From a checkpoint of a small image VAE: encoder width 128.
Rows from block 7 of the encoder, named by matrix and row number. Rows with one number belong to one neuron. Each number is 50 + 15 x the weight over its row's rms, rounded and kept within 0 to 99. All counts start at 0. After the name is the row's rms in percent of the matrix's.
# fc1: MLP up (encoder.blocks.7.mlp.fc1.weight, 512x128), inputs 0-63
# fc2: MLP down (encoder.blocks.7.mlp.fc2.weight, 128x512, transposed), outputs 0-63
fc1.296 075:51 60 47 68 37 59 78 53 40 64 45 79 44 68 68 26 49 23 43 43 39 35 55 65 50 42 70 69 78 59 57 49 72 47 63 29 61 55 61 32 61 54 59 37 41 73 23 58 61 49 74 46 35 32 39 21 76 40 35 52 38 52 42 41
fc1.297 081:49 43 55 26 31 82 58 51 60 58 71 60 56 35 41 51 30 66 29 45 47 21 37 32 38 40 30 64 40 29 47 36 65 76 72 45 74 73 30 44 54 33 70 19 70 53 44 10 78 30 47 42 62 35 26 51 50 57 45 59 41 47 49 50
fc1.298 110:30 62 35 54 75 60 63 39 51 51 28 64 41 34 28 43 73 52 61 65 47 69 36 56 60 65 43 40 43 64 83 31 67 50 28 60 42 35 40 55 10 81 75 60 50 38 59 63 13 52 46 45 92 53 61 30 47 36 56 43 29 37 52 33
fc1.299 064:48 57 37 53 30 65 61 46 37 47 26 35 56 30 63 67 43 52 55 41 41 48 53 46 70 46 43 47 52 58 76 47 70 62 52 27 46 42 53 65 23 30 44 63 53 68 68 50 96 67 48 42 54 35 26 41 24 73 29 71 54 61 18 55
fc1.300 126:34 36 60 73 52 61 47 66 72 73 62 81 78 34 28 28 66 53 36 64 60 42 44 37 14 36 36 63 57 64 33 48 84 45 75 42 52 54 71 43 70 10 44 65 56 53 47 35 49 46 37 65 35 35 53 28 44 36 47 43 41 77 53 41
fc1.301 091:52 26 50 48 56 73 56 55 52 55 52 59 58 46 50 61 20 60 74 70 35 26 12 50 57 41 59 69 33 39 63 49 39 42 61 42 35 51 57 71 44 22 67 62 65 49 52 53 18 43 70 45 26 42 54 27 72 62 22 37 50 60 51 57
fc1.302 074:51 47 50 48 38 48 43 32 43 34 45 49 64 66 39 54 56 27 50 37 58 59 46 72 66 42 69 56 63 42 36 31 37 58 81 41 47 35 59 65 44 49 25 57 42 58 30 40 37 64 58 48 72 78 42 22 58 41 48 54 28 48 76 46
fc1.303 070:65 47 62 60 65 24 59 47 56 56 62 43 34 56 52 39 60 39 46 54 32 76 55 61 58 60 41 62 55 67 47 61 35 53 38 37 50 55 52 55 55 40 49 77 31 32 38 66 50 48 67 56 42 66 55 43 41 28 58 67 72 51 45 52
fc1.304 122:34 66 64 39 47 40 33 62 52 58 31 17 81 74 29 77 60 24 28 70 50 67 62 66 38 87 41 62 43 48 21 46 48 39 56 44 32 41 25 73 38 40 23 49 35 64 59 64 34 22 56 41 45 60 51 64 49 62 52 44 58 65 23 63
fc1.305 068:44 25 49 47 78 65 17 32 49 57 51 52 47 27 51 47 18 59 60 51 63 43 45 60 48 48 44 53 41 33 77 68 68 72 57 54 45 63 70 69 58 42 64 56 54 44 27 42 77 51 59 25 30 51 35 59 53 56 56 80 46 48 46 54
fc1.306 083:41 49 56 51 55 74 38 80 60 41 51 58 67 81 47 40 39 45 47 70 55 49 46 68 54 56 43 49 51 51 61 30 51 53 58 39 51 33 46 50 56 23 64 42 50 60 55 38 60 42 34 32 65 72 56 58 24 37 34 21 55 63 50 62
fc1.307 087:38 70 61 40 69 48 39 75 63 40 34 19 55 77 16 44 80 43 42 47 47 87 42 71 44 61 46 47 35 46 46 59 38 30 23 56 40 47 28 53 16 51 54 60 45 27 69 53 31 36 60 41 47 63 48 54 48 45 65 45 40 56 45 65
fc1.308 110:46 36 45 51 42 42 80 40 29 49 38 64 55 48 56 24 67 49 66 62 40 44 59 40 53 57 57 35 54 58 45 62 57 70 60 57 45 23 58 64 60 52 57 53 19 49 44 64 53 99 35 43 70 27 57 32 47 50 22 48 26 37 69 43
fc1.309 073:91 35 39 46 44 30 71 34 76 60 72 49 69 42 45 37 63 35 40 24 49 55 48 57 40 39 50 27 70 76 64 38 65 70 47 47 59 28 45 33 45 58 49 76 45 52 55 52 63 47 44 55 26 58 58 70 49 53 56 53 52 63 26 43
fc1.310 105:64 43 67 62 38 68 73 27 33 45 51 46 37 71 66 57 40 71 72 59 49 30 61 70 63 32 49 75 24 44 61 57 51 67 28 74 78 58 47 49 89 68 69 33 42 50 43 54 62 42 32 34 69 44 27 58 43 65 57 31 40 34 69 52
fc1.311 134:57 29 82 76 37 35 36 26 60 51 28 45 69 64 63 46 37 32 65 50 39 47 70 50 64 24 62 56 50 60 47 71 68 42 31 59 68 56 62 38 57 31 80 59 44 39 48 65 32 64 50 50 46 65 56 69 42 55 46 44 53 60 31 56
fc1.312 091:39 53 66 35 32 55 58 42 57 73 47 30 21 53 12 47 47 53 34 54 34 36 20 68 39 64 47 75 59 62 40 51 38 41 34 36 30 73 87 60 59 41 42 53 57 45 64 65 48 48 56 30 83 54 84 48 83 59 45 70 38 37 36 59
fc1.313 060:64 39 59 56 65 68 51 32 40 61 43 77 57 57 44 45 64 31 60 39 31 44 66 40 60 71 75 45 21 52 72 34 69 39 58 64 33 45 37 50 25 27 51 64 47 59 35 34 43 38 34 52 55 36 62 68 52 40 54 48 56 11 43 33
fc1.314 104:53 47 66 44 45 40 69 47 34 63 42 67 26 48 33 27 64 65 66 55 51 52 37 48 22 50 49 73 32 56 52 56 88 50 62 47 71 41 67 24 90 28 57 46 67 61 58 37 62 36 51 65 51 24 65 61 56 41 50 72 63 51 54 50
fc1.315 123:37 55 36 67 32 75 55 30 44 61 31 61 57 18 89 46 48 65 62 25 56 56 30 56 49 02 79 61 42 62 71 38 59 66 51 60 50 46 56 42 50 50 66 47 46 54 48 37 53 35 45 54 63 44 48 57 45 63 54 27 65 60 58 60
fc1.316 070:72 40 56 42 64 50 22 54 70 36 66 29 47 72 42 80 31 27 42 60 37 63 49 57 43 61 52 50 59 59 50 44 51 48 31 59 58 57 40 71 61 31 56 66 56 36 71 56 29 16 61 47 28 80 72 41 72 51 56 80 44 69 48 34
fc1.317 064:78 66 61 52 45 46 72 59 40 54 22 51 70 40 43 45 55 47 37 62 49 44 44 36 54 43 65 47 65 35 77 63 50 46 59 66 67 62 52 45 41 61 68 43 52 59 46 55 49 77 50 64 33 82 34 64 53 65 37 65 32 27 26 43
fc1.318 062:58 62 63 35 67 49 29 51 66 33 51 32 72 47 49 65 75 37 51 44 58 86 45 53 47 50 47 35 15 43 50 53 76 39 40 50 64 32 22 54 39 42 37 38 44 52 95 40 48 28 39 79 50 77 35 45 51 62 71 50 33 62 41 49
fc1.319 077:24 53 34 62 38 76 49 56 30 51 87 51 15 66 51 60 54 35 58 36 60 64 52 30 35 47 38 70 46 28 39 78 44 48 52 48 64 69 64 65 60 47 43 27 55 54 40 43 71 22 32 55 44 33 19 42 48 65 23 41 22 59 85 35
fc1.320 103:68 39 45 56 62 60 69 62 82 41 82 40 17 34 74 49 37 75 59 63 39 51 59 54 53 62 34 44 60 35 51 53 34 59 29 42 61 37 22 60 53 85 51 59 69 45 21 49 53 33 69 44 67 63 42 63 62 75 43 81 77 47 21 44
fc1.321 148:55 73 23 76 67 89 49 46 46 58 51 29 46 52 67 40 54 49 44 29 34 46 51 63 56 51 60 45 42 46 69 61 37 57 58 93 36 52 27 81 35 54 35 37 62 60 48 48 43 60 48 37 48 83 60 54 74 64 42 53 53 18 49 30
fc1.322 151:38 20 55 53 65 39 18 59 36 50 55 41 51 20 34 36 61 42 48 34 25 66 65 51 46 48 60 58 35 33 63 38 53 60 55 73 62 84 28 66 37 32 51 68 62 36 44 38 43 44 55 25 79 56 25 65 68 42 73 68 44 36 51 55
fc1.323 084:29 64 33 64 43 71 58 71 58 59 29 54 57 11 56 59 36 38 74 47 58 27 36 27 43 30 37 57 28 53 63 44 93 66 68 64 56 71 61 40 47 37 74 58 69 68 71 40 46 54 58 41 75 64 31 58 52 35 47 42 54 38 42 28
fc1.324 068:54 59 39 59 50 69 53 65 49 63 30 59 47 62 37 30 34 57 43 60 20 46 49 46 33 35 41 64 37 69 47 45 66 42 72 53 63 61 42 25 53 54 61 63 45 55 45 53 64 49 57 41 50 50 63 50 48 54 78 52 74 83 27 46
fc1.325 063:32 66 55 18 63 51 48 60 56 83 46 47 45 62 39 50 50 53 70 50 18 23 38 47 60 62 42 59 46 24 34 19 39 60 42 40 61 40 30 42 27 39 62 74 45 47 41 22 48 25 31 53 47 40 37 53 53 48 62 60 57 63 30 45
fc1.326 059:60 38 57 42 29 65 66 61 71 64 60 35 51 44 39 47 40 65 30 71 51 43 40 48 65 73 46 65 43 61 57 26 34 71 60 41 35 50 73 49 41 75 69 44 56 63 25 73 37 76 51 41 31 53 25 54 42 60 36 79 60 48 37 56
fc1.327 070:49 63 68 28 39 69 72 49 50 41 58 51 22 16 55 58 37 70 67 58 50 61 56 56 42 45 52 56 65 19 69 40 63 53 58 62 64 49 69 28 52 33 51 42 63 36 68 23 72 43 68 75 26 67 19 47 43 36 44 61 38 53 45 41
fc1.328 090:50 53 63 53 95 42 49 47 55 25 39 48 81 78 30 64 43 64 52 45 75 56 47 82 45 49 50 43 59 36 60 58 68 55 40 62 51 38 52 45 32 50 57 55 40 39 55 39 28 31 73 48 48 50 50 32 46 34 61 41 38 48 50 73
fc1.329 100:67 41 41 41 33 53 62 46 38 44 74 67 40 22 64 53 30 83 44 50 55 19 57 25 42 39 48 31 52 62 46 63 43 58 80 27 58 50 64 19 61 45 17 41 53 78 58 35 67 72 61 58 48 44 49 45 39 61 26 50 54 54 39 39
fc1.330 108:30 65 69 52 37 33 52 63 67 23 74 49 56 31 39 51 50 51 56 62 68 44 38 51 54 43 37 51 26 36 38 46 27 38 61 22 52 69 28 43 63 22 71 12 61 72 55 30 79 36 38 58 82 29 09 48 47 51 41 80 47 29 46 50
fc1.331 061:52 52 52 49 35 52 59 51 41 58 47 41 51 45 42 44 13 45 50 63 41 18 49 54 58 67 28 49 43 71 76 69 97 63 57 61 62 43 53 66 25 50 46 48 59 60 19 45 89 64 40 46 04 46 53 52 38 54 45 85 50 33 49 47
fc1.332 065:54 36 60 56 41 56 62 47 59 62 36 76 45 32 42 39 35 74 51 53 66 21 58 26 48 16 64 56 48 40 41 21 56 80 69 36 51 55 60 39 65 52 35 73 66 54 61 31 67 54 52 37 41 49 48 56 61 53 37 63 44 19 24 61
fc1.333 082:68 10 58 25 69 38 41 35 40 50 48 62 39 56 25 53 60 79 46 48 55 38 13 44 64 56 68 48 43 59 64 35 54 48 53 48 38 69 64 85 47 44 74 63 50 50 57 70 41 43 33 43 63 50 75 37 64 32 41 66 46 18 51 70
fc1.334 112:55 49 39 49 26 67 55 54 50 63 52 24 59 44 52 73 41 59 55 46 45 57 77 64 60 98 37 31 51 51 36 40 45 54 34 45 49 41 31 57 27 64 43 29 37 64 47 32 88 61 52 16 54 48 24 69 47 42 43 62 65 44 34 42
fc1.335 097:32 65 25 79 45 47 37 60 52 54 46 46 67 30 46 55 77 33 66 63 47 59 48 73 63 63 37 52 36 56 73 66 42 50 44 62 59 49 31 37 57 50 43 59 69 74 63 22 30 47 50 53 86 53 46 32 74 38 45 43 27 30 72 18
fc1.336 161:61 43 36 64 46 46 27 67 29 51 60 86 56 53 44 51 47 42 45 36 58 49 53 71 48 46 61 49 53 46 26 39 55 47 67 38 51 44 52 67 25 23 33 34 66 43 64 44 66 62 32 66 35 49 72 42 45 24 35 30 30 50 62 57
fc1.337 109:48 47 57 59 60 48 35 62 81 49 18 35 59 64 53 57 72 43 64 31 37 77 38 68 45 38 46 51 21 52 36 39 42 35 42 54 53 29 23 54 40 17 56 33 48 50 67 41 32 04 88 56 44 69 56 60 54 41 76 55 15 69 56 41
fc1.338 140:57 51 68 36 43 79 20 61 55 63 57 75 45 44 06 52 60 57 29 44 58 47 40 54 35 37 69 55 45 35 16 52 65 53 41 49 64 76 96 54 48 39 58 63 27 32 43 43 25 45 60 16 64 48 40 70 74 43 56 54 70 77 34 72
fc1.339 083:52 46 11 36 55 47 59 46 39 47 61 40 54 46 24 53 50 65 50 21 58 59 53 62 47 31 34 48 61 51 60 43 46 62 31 78 39 64 60 82 81 18 27 80 45 56 58 23 47 69 40 50 71 33 63 55 48 63 49 47 44 60 73 39
fc1.340 180:45 54 45 25 53 88 78 53 53 48 11 56 41 58 50 57 55 69 80 30 74 48 59 65 33 71 54 65 38 53 48 04 50 51 55 37 35 30 35 52 50 39 36 49 18 65 44 21 56 35 50 66 63 42 22 54 39 45 47 16 45 46 53 48
fc1.341 094:31 71 50 51 34 73 84 38 60 53 46 63 29 58 33 68 57 48 25 42 59 41 32 62 61 47 47 53 36 43 53 36 72 64 56 25 62 24 58 21 54 68 55 70 27 71 47 44 38 69 59 55 48 36 40 37 47 45 52 39 53 30 27 53
fc1.342 098:38 59 61 51 48 52 55 66 73 66 62 28 69 55 37 72 50 48 49 26 55 55 65 77 42 44 34 55 35 78 49 41 68 55 25 59 48 38 44 75 42 22 57 70 37 62 59 46 38 16 74 27 44 79 36 51 47 56 55 55 80 70 21 63
fc1.343 070:44 38 52 42 48 22 55 55 52 14 58 43 43 50 36 39 47 80 61 59 68 73 56 52 45 55 38 55 64 54 27 58 27 47 69 41 70 54 48 46 40 36 31 67 35 67 43 46 43 38 56 74 35 36 58 40 37 51 55 58 55 80 20 51
fc1.344 056:40 55 42 92 40 52 55 64 48 83 67 43 38 37 60 48 54 46 54 36 59 55 27 41 62 67 61 44 61 69 63 40 59 65 94 66 54 42 60 42 56 55 67 39 43 48 57 36 63 59 70 50 37 25 50 56 61 48 25 52 61 49 58 44
fc1.345 061:65 47 74 46 18 63 27 46 53 37 64 68 49 36 60 70 54 34 64 63 53 75 47 49 64 37 41 34 82 63 50 57 61 41 55 62 45 41 11 35 20 34 37 33 42 33 65 64 69 34 67 52 38 69 45 39 19 63 61 53 42 47 51 50
fc1.346 095:52 84 41 38 47 60 70 59 75 25 31 70 77 55 38 74 57 56 50 42 85 43 41 72 56 44 17 78 42 54 50 57 67 49 35 42 43 49 41 38 74 74 68 38 42 42 55 66 24 25 69 61 52 41 58 37 58 56 63 36 43 69 33 65
fc1.347 083:61 60 67 68 48 66 73 38 74 73 50 56 35 57 55 20 56 42 55 46 50 35 45 64 42 40 40 74 31 82 61 53 55 34 63 34 50 49 50 58 60 48 54 78 40 44 32 37 42 51 59 86 41 30 58 44 37 36 45 47 49 53 18 43
fc1.348 073:49 44 51 67 53 63 61 37 77 68 57 41 53 36 46 55 67 57 41 50 71 38 77 39 38 29 68 43 14 50 59 54 71 74 47 30 58 67 62 42 68 53 30 72 46 41 51 36 61 13 66 53 37 15 84 18 51 48 49 40 40 52 43 31
fc2.296 077:48 34 70 64 68 50 18 42 71 16 64 24 39 07 42 41 74 44 40 39 42 75 41 47 47 57 35 53 62 32 62 44 50 46 36 58 29 73 53 63 48 52 60 47 52 37 47 36 84 40 43 69 75 54 70 65 53 66 58 43 56 61 46 44
fc2.297 085:36 82 68 45 13 58 69 50 25 62 62 44 51 51 56 65 06 45 36 49 37 38 42 43 53 43 62 59 54 55 70 72 45 46 38 61 66 52 37 60 32 51 43 36 41 42 40 45 55 35 25 56 65 53 45 46 47 43 51 54 65 57 63 70
fc2.298 110:55 43 31 46 37 40 40 51 55 48 69 54 43 33 67 28 74 69 56 47 30 45 31 58 51 71 44 11 70 36 68 79 39 60 58 51 40 52 25 44 54 60 64 53 40 61 52 52 11 41 49 39 58 24 55 35 37 80 65 45 75 50 63 51
fc2.299 072:55 45 33 35 43 45 62 60 53 36 69 87 52 55 19 45 66 57 79 38 65 52 35 48 43 48 50 35 70 44 27 44 73 52 67 47 72 43 49 37 24 49 53 60 44 42 49 56 66 39 27 52 51 30 53 82 51 53 54 66 44 54 41 42
fc2.300 068:42 73 46 48 36 10 59 64 41 37 61 54 38 34 84 63 57 50 64 52 46 62 78 48 81 68 54 52 77 40 43 41 56 55 45 31 53 53 12 42 51 85 52 47 48 48 47 57 65 63 22 62 77 26 52 47 66 81 66 41 45 45 33 36
fc2.301 118:62 67 65 68 40 41 12 47 68 43 15 43 39 43 81 57 42 36 17 45 39 51 92 49 74 32 44 46 68 64 75 28 39 76 59 34 29 36 54 42 57 84 27 52 46 32 53 55 61 67 36 36 59 52 55 62 47 67 61 46 31 53 47 46
fc2.302 081:61 39 19 42 48 54 20 64 55 37 46 42 33 53 50 48 53 50 39 60 73 59 56 66 65 61 53 31 64 40 44 46 47 82 46 35 56 86 44 54 52 54 39 59 53 32 55 50 44 36 69 19 43 56 47 40 55 44 56 40 19 66 66 67
fc2.303 108:37 50 77 53 59 49 81 37 38 31 65 53 58 35 40 49 31 61 57 55 57 37 53 70 70 53 32 35 46 77 53 51 61 26 36 79 47 45 72 66 58 25 37 73 54 59 47 58 89 67 59 49 21 63 33 59 33 50 59 04 26 46 66 82
fc2.304 113:55 47 99 53 64 36 44 28 65 43 33 43 44 31 41 43 41 32 40 59 61 30 66 49 40 51 43 36 54 64 49 36 36 16 19 36 34 83 68 66 33 49 49 67 54 23 70 37 55 52 62 34 65 47 56 73 43 56 58 52 39 43 58 77
fc2.305 094:61 61 75 42 39 61 56 49 31 72 33 63 31 63 65 74 51 33 37 59 25 59 51 60 52 71 60 60 48 48 62 50 41 76 48 33 37 19 56 22 45 36 17 53 48 60 60 68 05 64 26 27 33 59 77 57 68 45 47 32 63 45 52 71
fc2.306 117:40 24 75 75 80 53 29 17 76 64 34 33 46 32 51 31 52 63 32 32 57 49 22 38 46 36 48 50 47 55 67 36 51 47 48 54 47 66 62 58 54 75 38 69 52 21 47 46 65 33 58 77 65 62 41 62 37 74 64 75 22 66 49 18
fc2.307 083:37 61 63 44 59 77 87 16 21 56 81 70 79 33 65 57 53 54 42 50 43 34 20 56 34 73 33 53 62 63 50 43 42 34 44 56 48 35 38 52 45 35 56 57 58 59 22 71 34 61 64 49 44 26 42 52 42 72 53 33 66 50 85 48
fc2.308 087:56 40 22 64 61 30 31 51 75 59 38 43 15 38 61 28 63 33 52 39 36 69 67 53 78 41 78 19 51 38 32 50 29 67 66 47 35 67 64 56 53 69 50 51 52 44 73 66 35 52 36 50 29 47 49 38 48 57 39 59 57 56 45 40
fc2.309 093:31 48 81 75 44 50 61 56 36 38 48 52 47 41 39 33 37 79 61 46 36 58 50 24 32 44 44 28 26 72 45 54 53 17 54 35 35 55 32 60 16 56 41 42 51 54 48 48 52 60 36 35 41 58 56 53 62 69 63 48 64 40 54 74
fc2.310 083:23 52 56 68 25 53 38 49 60 82 64 36 32 61 66 41 62 39 35 46 28 48 48 32 46 48 56 38 61 74 64 60 55 55 52 45 48 40 54 71 45 58 40 63 48 45 65 31 41 35 57 67 69 28 17 52 50 36 34 61 45 44 34 49
fc2.311 119:54 31 45 32 23 60 29 61 46 35 49 70 44 44 71 39 70 73 58 34 31 65 46 57 41 36 41 49 44 56 59 47 52 49 56 52 30 50 45 42 58 57 73 36 35 63 24 50 41 66 47 53 40 28 65 28 63 57 62 23 57 51 52 57
fc2.312 117:66 40 53 73 44 44 39 43 37 52 41 63 66 51 79 64 70 68 58 73 72 49 47 24 34 30 31 56 33 40 76 79 31 78 64 41 52 28 10 27 69 66 73 16 56 56 59 33 49 71 54 22 38 32 30 28 34 26 36 49 66 40 45 39
fc2.313 064:15 32 68 71 40 58 29 69 49 50 30 61 68 53 62 41 54 41 18 41 72 54 19 55 57 51 31 59 44 41 52 45 34 63 57 45 56 45 34 49 27 41 34 50 64 63 40 70 47 65 41 75 50 51 35 40 31 33 50 56 72 57 61 62
fc2.314 075:38 45 92 69 32 53 25 45 35 45 48 61 57 55 66 41 56 65 51 32 49 52 54 41 39 53 56 54 46 52 85 39 39 29 54 21 30 55 26 61 38 60 72 21 25 59 50 26 47 48 32 50 39 61 36 45 80 50 66 30 78 40 47 57
fc2.315 159:62 54 72 18 45 45 78 62 10 37 34 66 62 62 45 53 31 51 52 60 50 57 82 27 33 86 47 28 36 56 46 90 45 58 33 37 70 62 34 35 34 24 46 32 51 61 55 36 41 78 33 35 25 65 63 51 50 39 38 48 49 47 43 75
fc2.316 070:39 66 62 67 45 43 27 56 48 34 49 23 40 44 76 35 69 63 56 44 44 44 38 36 42 43 55 55 38 66 36 59 46 33 54 57 36 38 56 23 30 58 43 37 33 70 72 49 50 71 42 43 32 59 48 75 72 63 52 40 62 24 32 67
fc2.317 067:43 66 44 52 33 58 65 62 42 63 48 75 67 82 04 34 44 73 56 37 49 65 19 56 43 46 63 44 19 51 33 51 65 37 55 59 57 31 60 45 19 16 35 73 47 54 48 50 73 39 36 69 37 31 41 67 48 80 40 43 31 52 61 41
fc2.318 065:44 56 59 68 44 79 54 53 52 45 50 39 28 58 33 41 43 71 68 28 38 52 49 29 25 32 53 36 31 68 49 29 44 18 76 54 51 20 46 51 28 58 42 26 25 64 69 19 18 42 31 59 62 49 48 50 67 49 52 40 46 43 48 44
fc2.319 075:31 36 47 53 24 65 36 56 51 69 55 32 39 59 54 31 35 48 52 47 36 52 31 25 38 45 88 35 52 46 56 74 44 53 62 39 37 64 26 48 27 70 76 14 48 39 54 41 46 32 21 54 55 47 58 40 57 45 66 52 48 43 49 48
fc2.320 093:49 61 45 66 31 38 66 50 66 54 43 53 51 55 22 56 08 52 73 43 55 29 65 49 52 47 62 51 44 39 31 45 62 28 53 63 81 71 29 41 48 52 39 39 69 54 54 27 66 38 60 33 71 61 53 48 40 56 59 47 35 46 49 72
fc2.321 164:54 51 82 56 41 33 52 36 50 35 54 59 70 41 25 71 51 37 52 48 64 59 82 62 54 71 53 28 70 44 47 51 25 27 39 40 54 45 45 38 68 53 49 99 27 47 64 43 57 44 46 55 66 42 58 61 36 44 39 52 70 75 36 85
fc2.322 120:26 41 46 59 74 40 59 56 49 30 78 38 30 38 68 25 50 65 53 56 42 41 59 65 40 59 30 43 43 51 57 35 44 53 54 39 50 66 57 67 54 51 53 66 52 49 35 67 66 29 38 47 36 52 46 60 46 78 60 25 30 45 68 26
fc2.323 077:31 87 41 54 17 26 81 80 62 39 67 72 55 45 38 60 34 79 25 54 40 58 37 53 63 38 33 32 52 42 66 77 58 60 42 71 85 53 39 52 47 28 38 49 52 37 68 50 53 37 59 48 54 50 35 14 54 36 42 42 77 57 62 40
fc2.324 091:62 67 85 55 27 41 31 39 59 62 51 49 32 28 74 23 36 71 66 48 20 51 59 25 43 29 86 40 28 62 72 51 49 26 64 33 44 34 54 52 58 47 47 45 39 56 59 28 24 64 63 59 51 53 35 32 63 43 48 49 50 26 44 57
fc2.325 088:34 80 77 62 33 53 81 54 49 50 44 58 38 50 68 48 29 31 40 66 22 32 70 36 38 49 30 54 52 45 60 65 40 38 31 60 46 50 69 48 29 44 59 60 47 37 42 64 49 70 45 44 68 54 46 54 39 51 37 18 62 38 58 47
fc2.326 078:62 69 49 43 64 36 40 26 34 62 61 51 73 36 38 30 47 28 51 26 70 65 11 78 48 59 45 42 49 20 74 61 39 69 43 47 61 31 43 48 52 65 59 56 58 55 52 70 57 57 47 22 73 57 43 16 60 29 40 19 58 53 44 67
fc2.327 070:22 46 55 57 51 39 52 58 49 37 66 45 58 48 24 71 53 46 43 29 43 85 00 69 65 44 23 64 30 62 40 31 52 51 73 57 32 56 38 40 37 42 56 68 59 64 63 44 72 42 47 63 47 48 21 43 54 47 68 42 59 32 47 64
fc2.328 083:49 61 48 44 71 53 66 38 24 41 63 63 73 25 27 60 64 47 56 76 79 57 43 50 41 50 51 52 55 48 65 71 55 62 61 61 67 14 29 41 64 35 50 64 32 71 29 53 51 33 47 50 36 21 47 44 48 66 58 57 49 43 31 48
fc2.329 088:46 48 29 50 33 74 56 89 61 43 49 37 49 76 03 73 22 55 33 56 44 37 68 30 58 51 48 64 31 49 29 52 64 75 51 52 67 77 64 45 31 50 47 34 52 48 36 61 78 79 63 54 54 58 36 62 48 48 45 68 42 65 16 41
fc2.330 095:36 42 38 71 73 59 25 31 74 56 44 47 44 41 56 46 70 48 55 40 36 41 19 66 56 22 57 66 39 76 81 12 22 50 42 48 45 63 47 50 65 66 45 35 30 27 46 62 25 43 56 49 30 68 28 51 47 44 46 41 26 63 76 57
fc2.331 083:41 52 15 49 38 53 78 69 55 66 69 52 58 82 00 43 34 84 37 40 52 52 21 50 60 78 68 39 44 50 50 51 55 63 66 60 89 28 46 38 34 30 34 54 49 46 59 41 65 38 45 62 30 38 27 53 47 61 49 35 36 52 37 34
fc2.332 064:53 30 53 64 27 43 37 56 41 37 73 66 73 55 34 48 47 99 59 38 56 31 03 28 28 36 52 45 25 50 45 58 39 34 60 42 54 45 48 50 27 54 50 48 44 37 36 33 72 57 37 62 47 45 50 45 65 48 56 47 55 53 40 35
fc2.333 092:66 71 87 60 34 46 41 78 45 47 28 47 37 74 78 63 58 27 37 52 34 47 86 45 33 74 33 49 49 50 38 68 49 51 39 32 32 63 29 41 15 65 35 30 62 50 52 32 41 73 46 38 20 58 39 55 78 56 36 43 45 58 28 56
fc2.334 139:32 59 81 58 38 57 37 42 44 56 41 14 45 38 79 41 48 62 38 59 49 43 69 37 67 28 32 66 53 77 56 31 67 36 27 51 38 65 61 76 33 51 56 71 60 41 55 41 56 60 45 51 59 72 46 67 60 55 59 55 47 17 54 53
fc2.335 094:38 53 30 59 59 04 48 40 57 60 66 45 18 49 76 28 39 59 53 64 43 58 32 49 61 46 27 30 66 48 69 60 39 52 49 60 57 50 45 68 52 53 18 55 68 30 46 56 59 25 68 71 38 39 37 53 45 66 70 51 51 43 71 34
fc2.336 128:36 36 80 68 63 53 16 18 82 76 27 15 44 34 77 28 40 41 52 50 55 56 28 54 51 31 32 55 46 58 39 42 50 34 37 46 38 58 59 75 45 58 51 63 61 28 47 47 67 59 62 68 59 53 32 45 44 51 73 64 25 52 71 27
fc2.337 055:45 36 39 50 32 70 47 45 34 56 74 18 63 53 49 71 53 78 50 48 36 54 53 58 59 38 50 68 48 49 74 47 25 56 60 51 54 54 49 32 36 42 28 21 28 43 58 30 44 72 43 36 57 53 48 31 56 48 29 48 51 67 35 36
fc2.338 114:41 57 68 44 49 66 80 64 35 72 70 54 57 28 27 48 45 72 49 51 32 45 30 33 16 49 53 45 57 56 61 64 52 35 53 64 65 55 72 60 58 49 59 68 46 52 47 77 43 51 55 56 50 35 29 59 45 94 46 40 64 27 46 43
fc2.339 071:36 57 42 50 39 65 60 54 30 53 63 61 72 54 29 52 36 61 69 76 66 56 77 42 69 65 62 92 55 45 79 52 55 74 41 65 55 45 53 47 43 41 59 80 56 49 53 37 54 61 35 34 37 29 40 37 46 38 34 20 45 23 48 40
fc2.340 143:59 66 35 57 51 60 39 43 57 73 56 30 30 56 36 28 59 52 66 58 51 70 00 50 49 40 64 56 47 42 49 37 57 46 34 62 46 39 43 61 54 52 44 56 73 36 50 62 60 23 52 64 46 53 52 35 43 78 62 63 32 43 60 49
fc2.341 123:60 70 73 51 33 37 53 39 46 53 59 41 43 25 51 51 32 56 57 71 51 61 67 52 70 52 38 35 63 34 77 52 45 47 37 52 48 44 35 22 74 36 35 84 59 58 73 53 41 55 59 32 64 47 41 36 54 66 45 31 62 38 41 72
fc2.342 093:42 43 85 45 68 53 74 38 39 42 46 43 59 34 32 65 44 43 50 57 76 65 52 55 53 39 59 29 63 53 67 60 63 35 36 47 57 36 48 50 55 41 45 89 53 61 66 87 74 67 54 52 36 54 64 49 16 54 67 38 32 30 50 68
fc2.343 100:20 53 53 71 51 70 81 51 58 54 50 66 56 63 13 51 14 58 38 71 42 31 39 49 40 47 32 52 27 58 43 41 62 57 43 68 86 46 58 53 33 28 39 45 42 48 42 39 75 71 69 58 42 46 26 54 33 44 43 31 36 48 53 47
fc2.344 064:62 52 49 68 52 35 61 64 57 30 69 66 42 44 52 16 71 71 80 35 55 47 12 38 51 49 52 17 29 49 17 42 49 55 68 44 37 60 49 59 30 53 55 45 44 41 56 40 89 46 54 42 61 37 51 54 66 62 52 72 55 45 40 39
fc2.345 065:60 64 29 59 48 46 56 73 64 65 86 78 42 54 35 42 54 62 68 43 36 43 35 56 34 68 77 26 69 33 25 45 46 44 85 32 69 63 43 34 41 56 54 46 25 62 69 37 65 48 45 31 52 38 40 58 61 52 70 43 49 46 32 25
fc2.346 095:62 77 44 43 37 35 78 62 45 43 46 59 62 46 33 69 49 33 64 78 44 56 50 50 61 74 65 26 79 43 50 75 61 36 49 60 44 46 31 33 65 58 51 69 46 40 48 59 62 44 64 64 63 41 31 41 63 75 44 73 50 62 09 62
fc2.347 119:39 57 69 55 38 33 77 44 36 39 61 57 47 75 44 48 30 54 55 28 60 52 82 65 34 46 26 38 35 51 38 70 54 41 28 77 63 25 56 42 40 28 20 72 48 53 47 60 58 58 67 48 43 62 44 48 37 48 49 27 52 67 85 78
fc2.348 085:48 54 68 75 36 46 47 48 77 61 59 58 42 55 60 33 38 80 45 62 53 52 23 30 36 51 51 56 40 38 73 78 57 33 53 43 38 23 28 42 31 42 33 40 48 51 78 50 27 56 51 45 56 44 41 39 60 45 65 26 60 52 44 67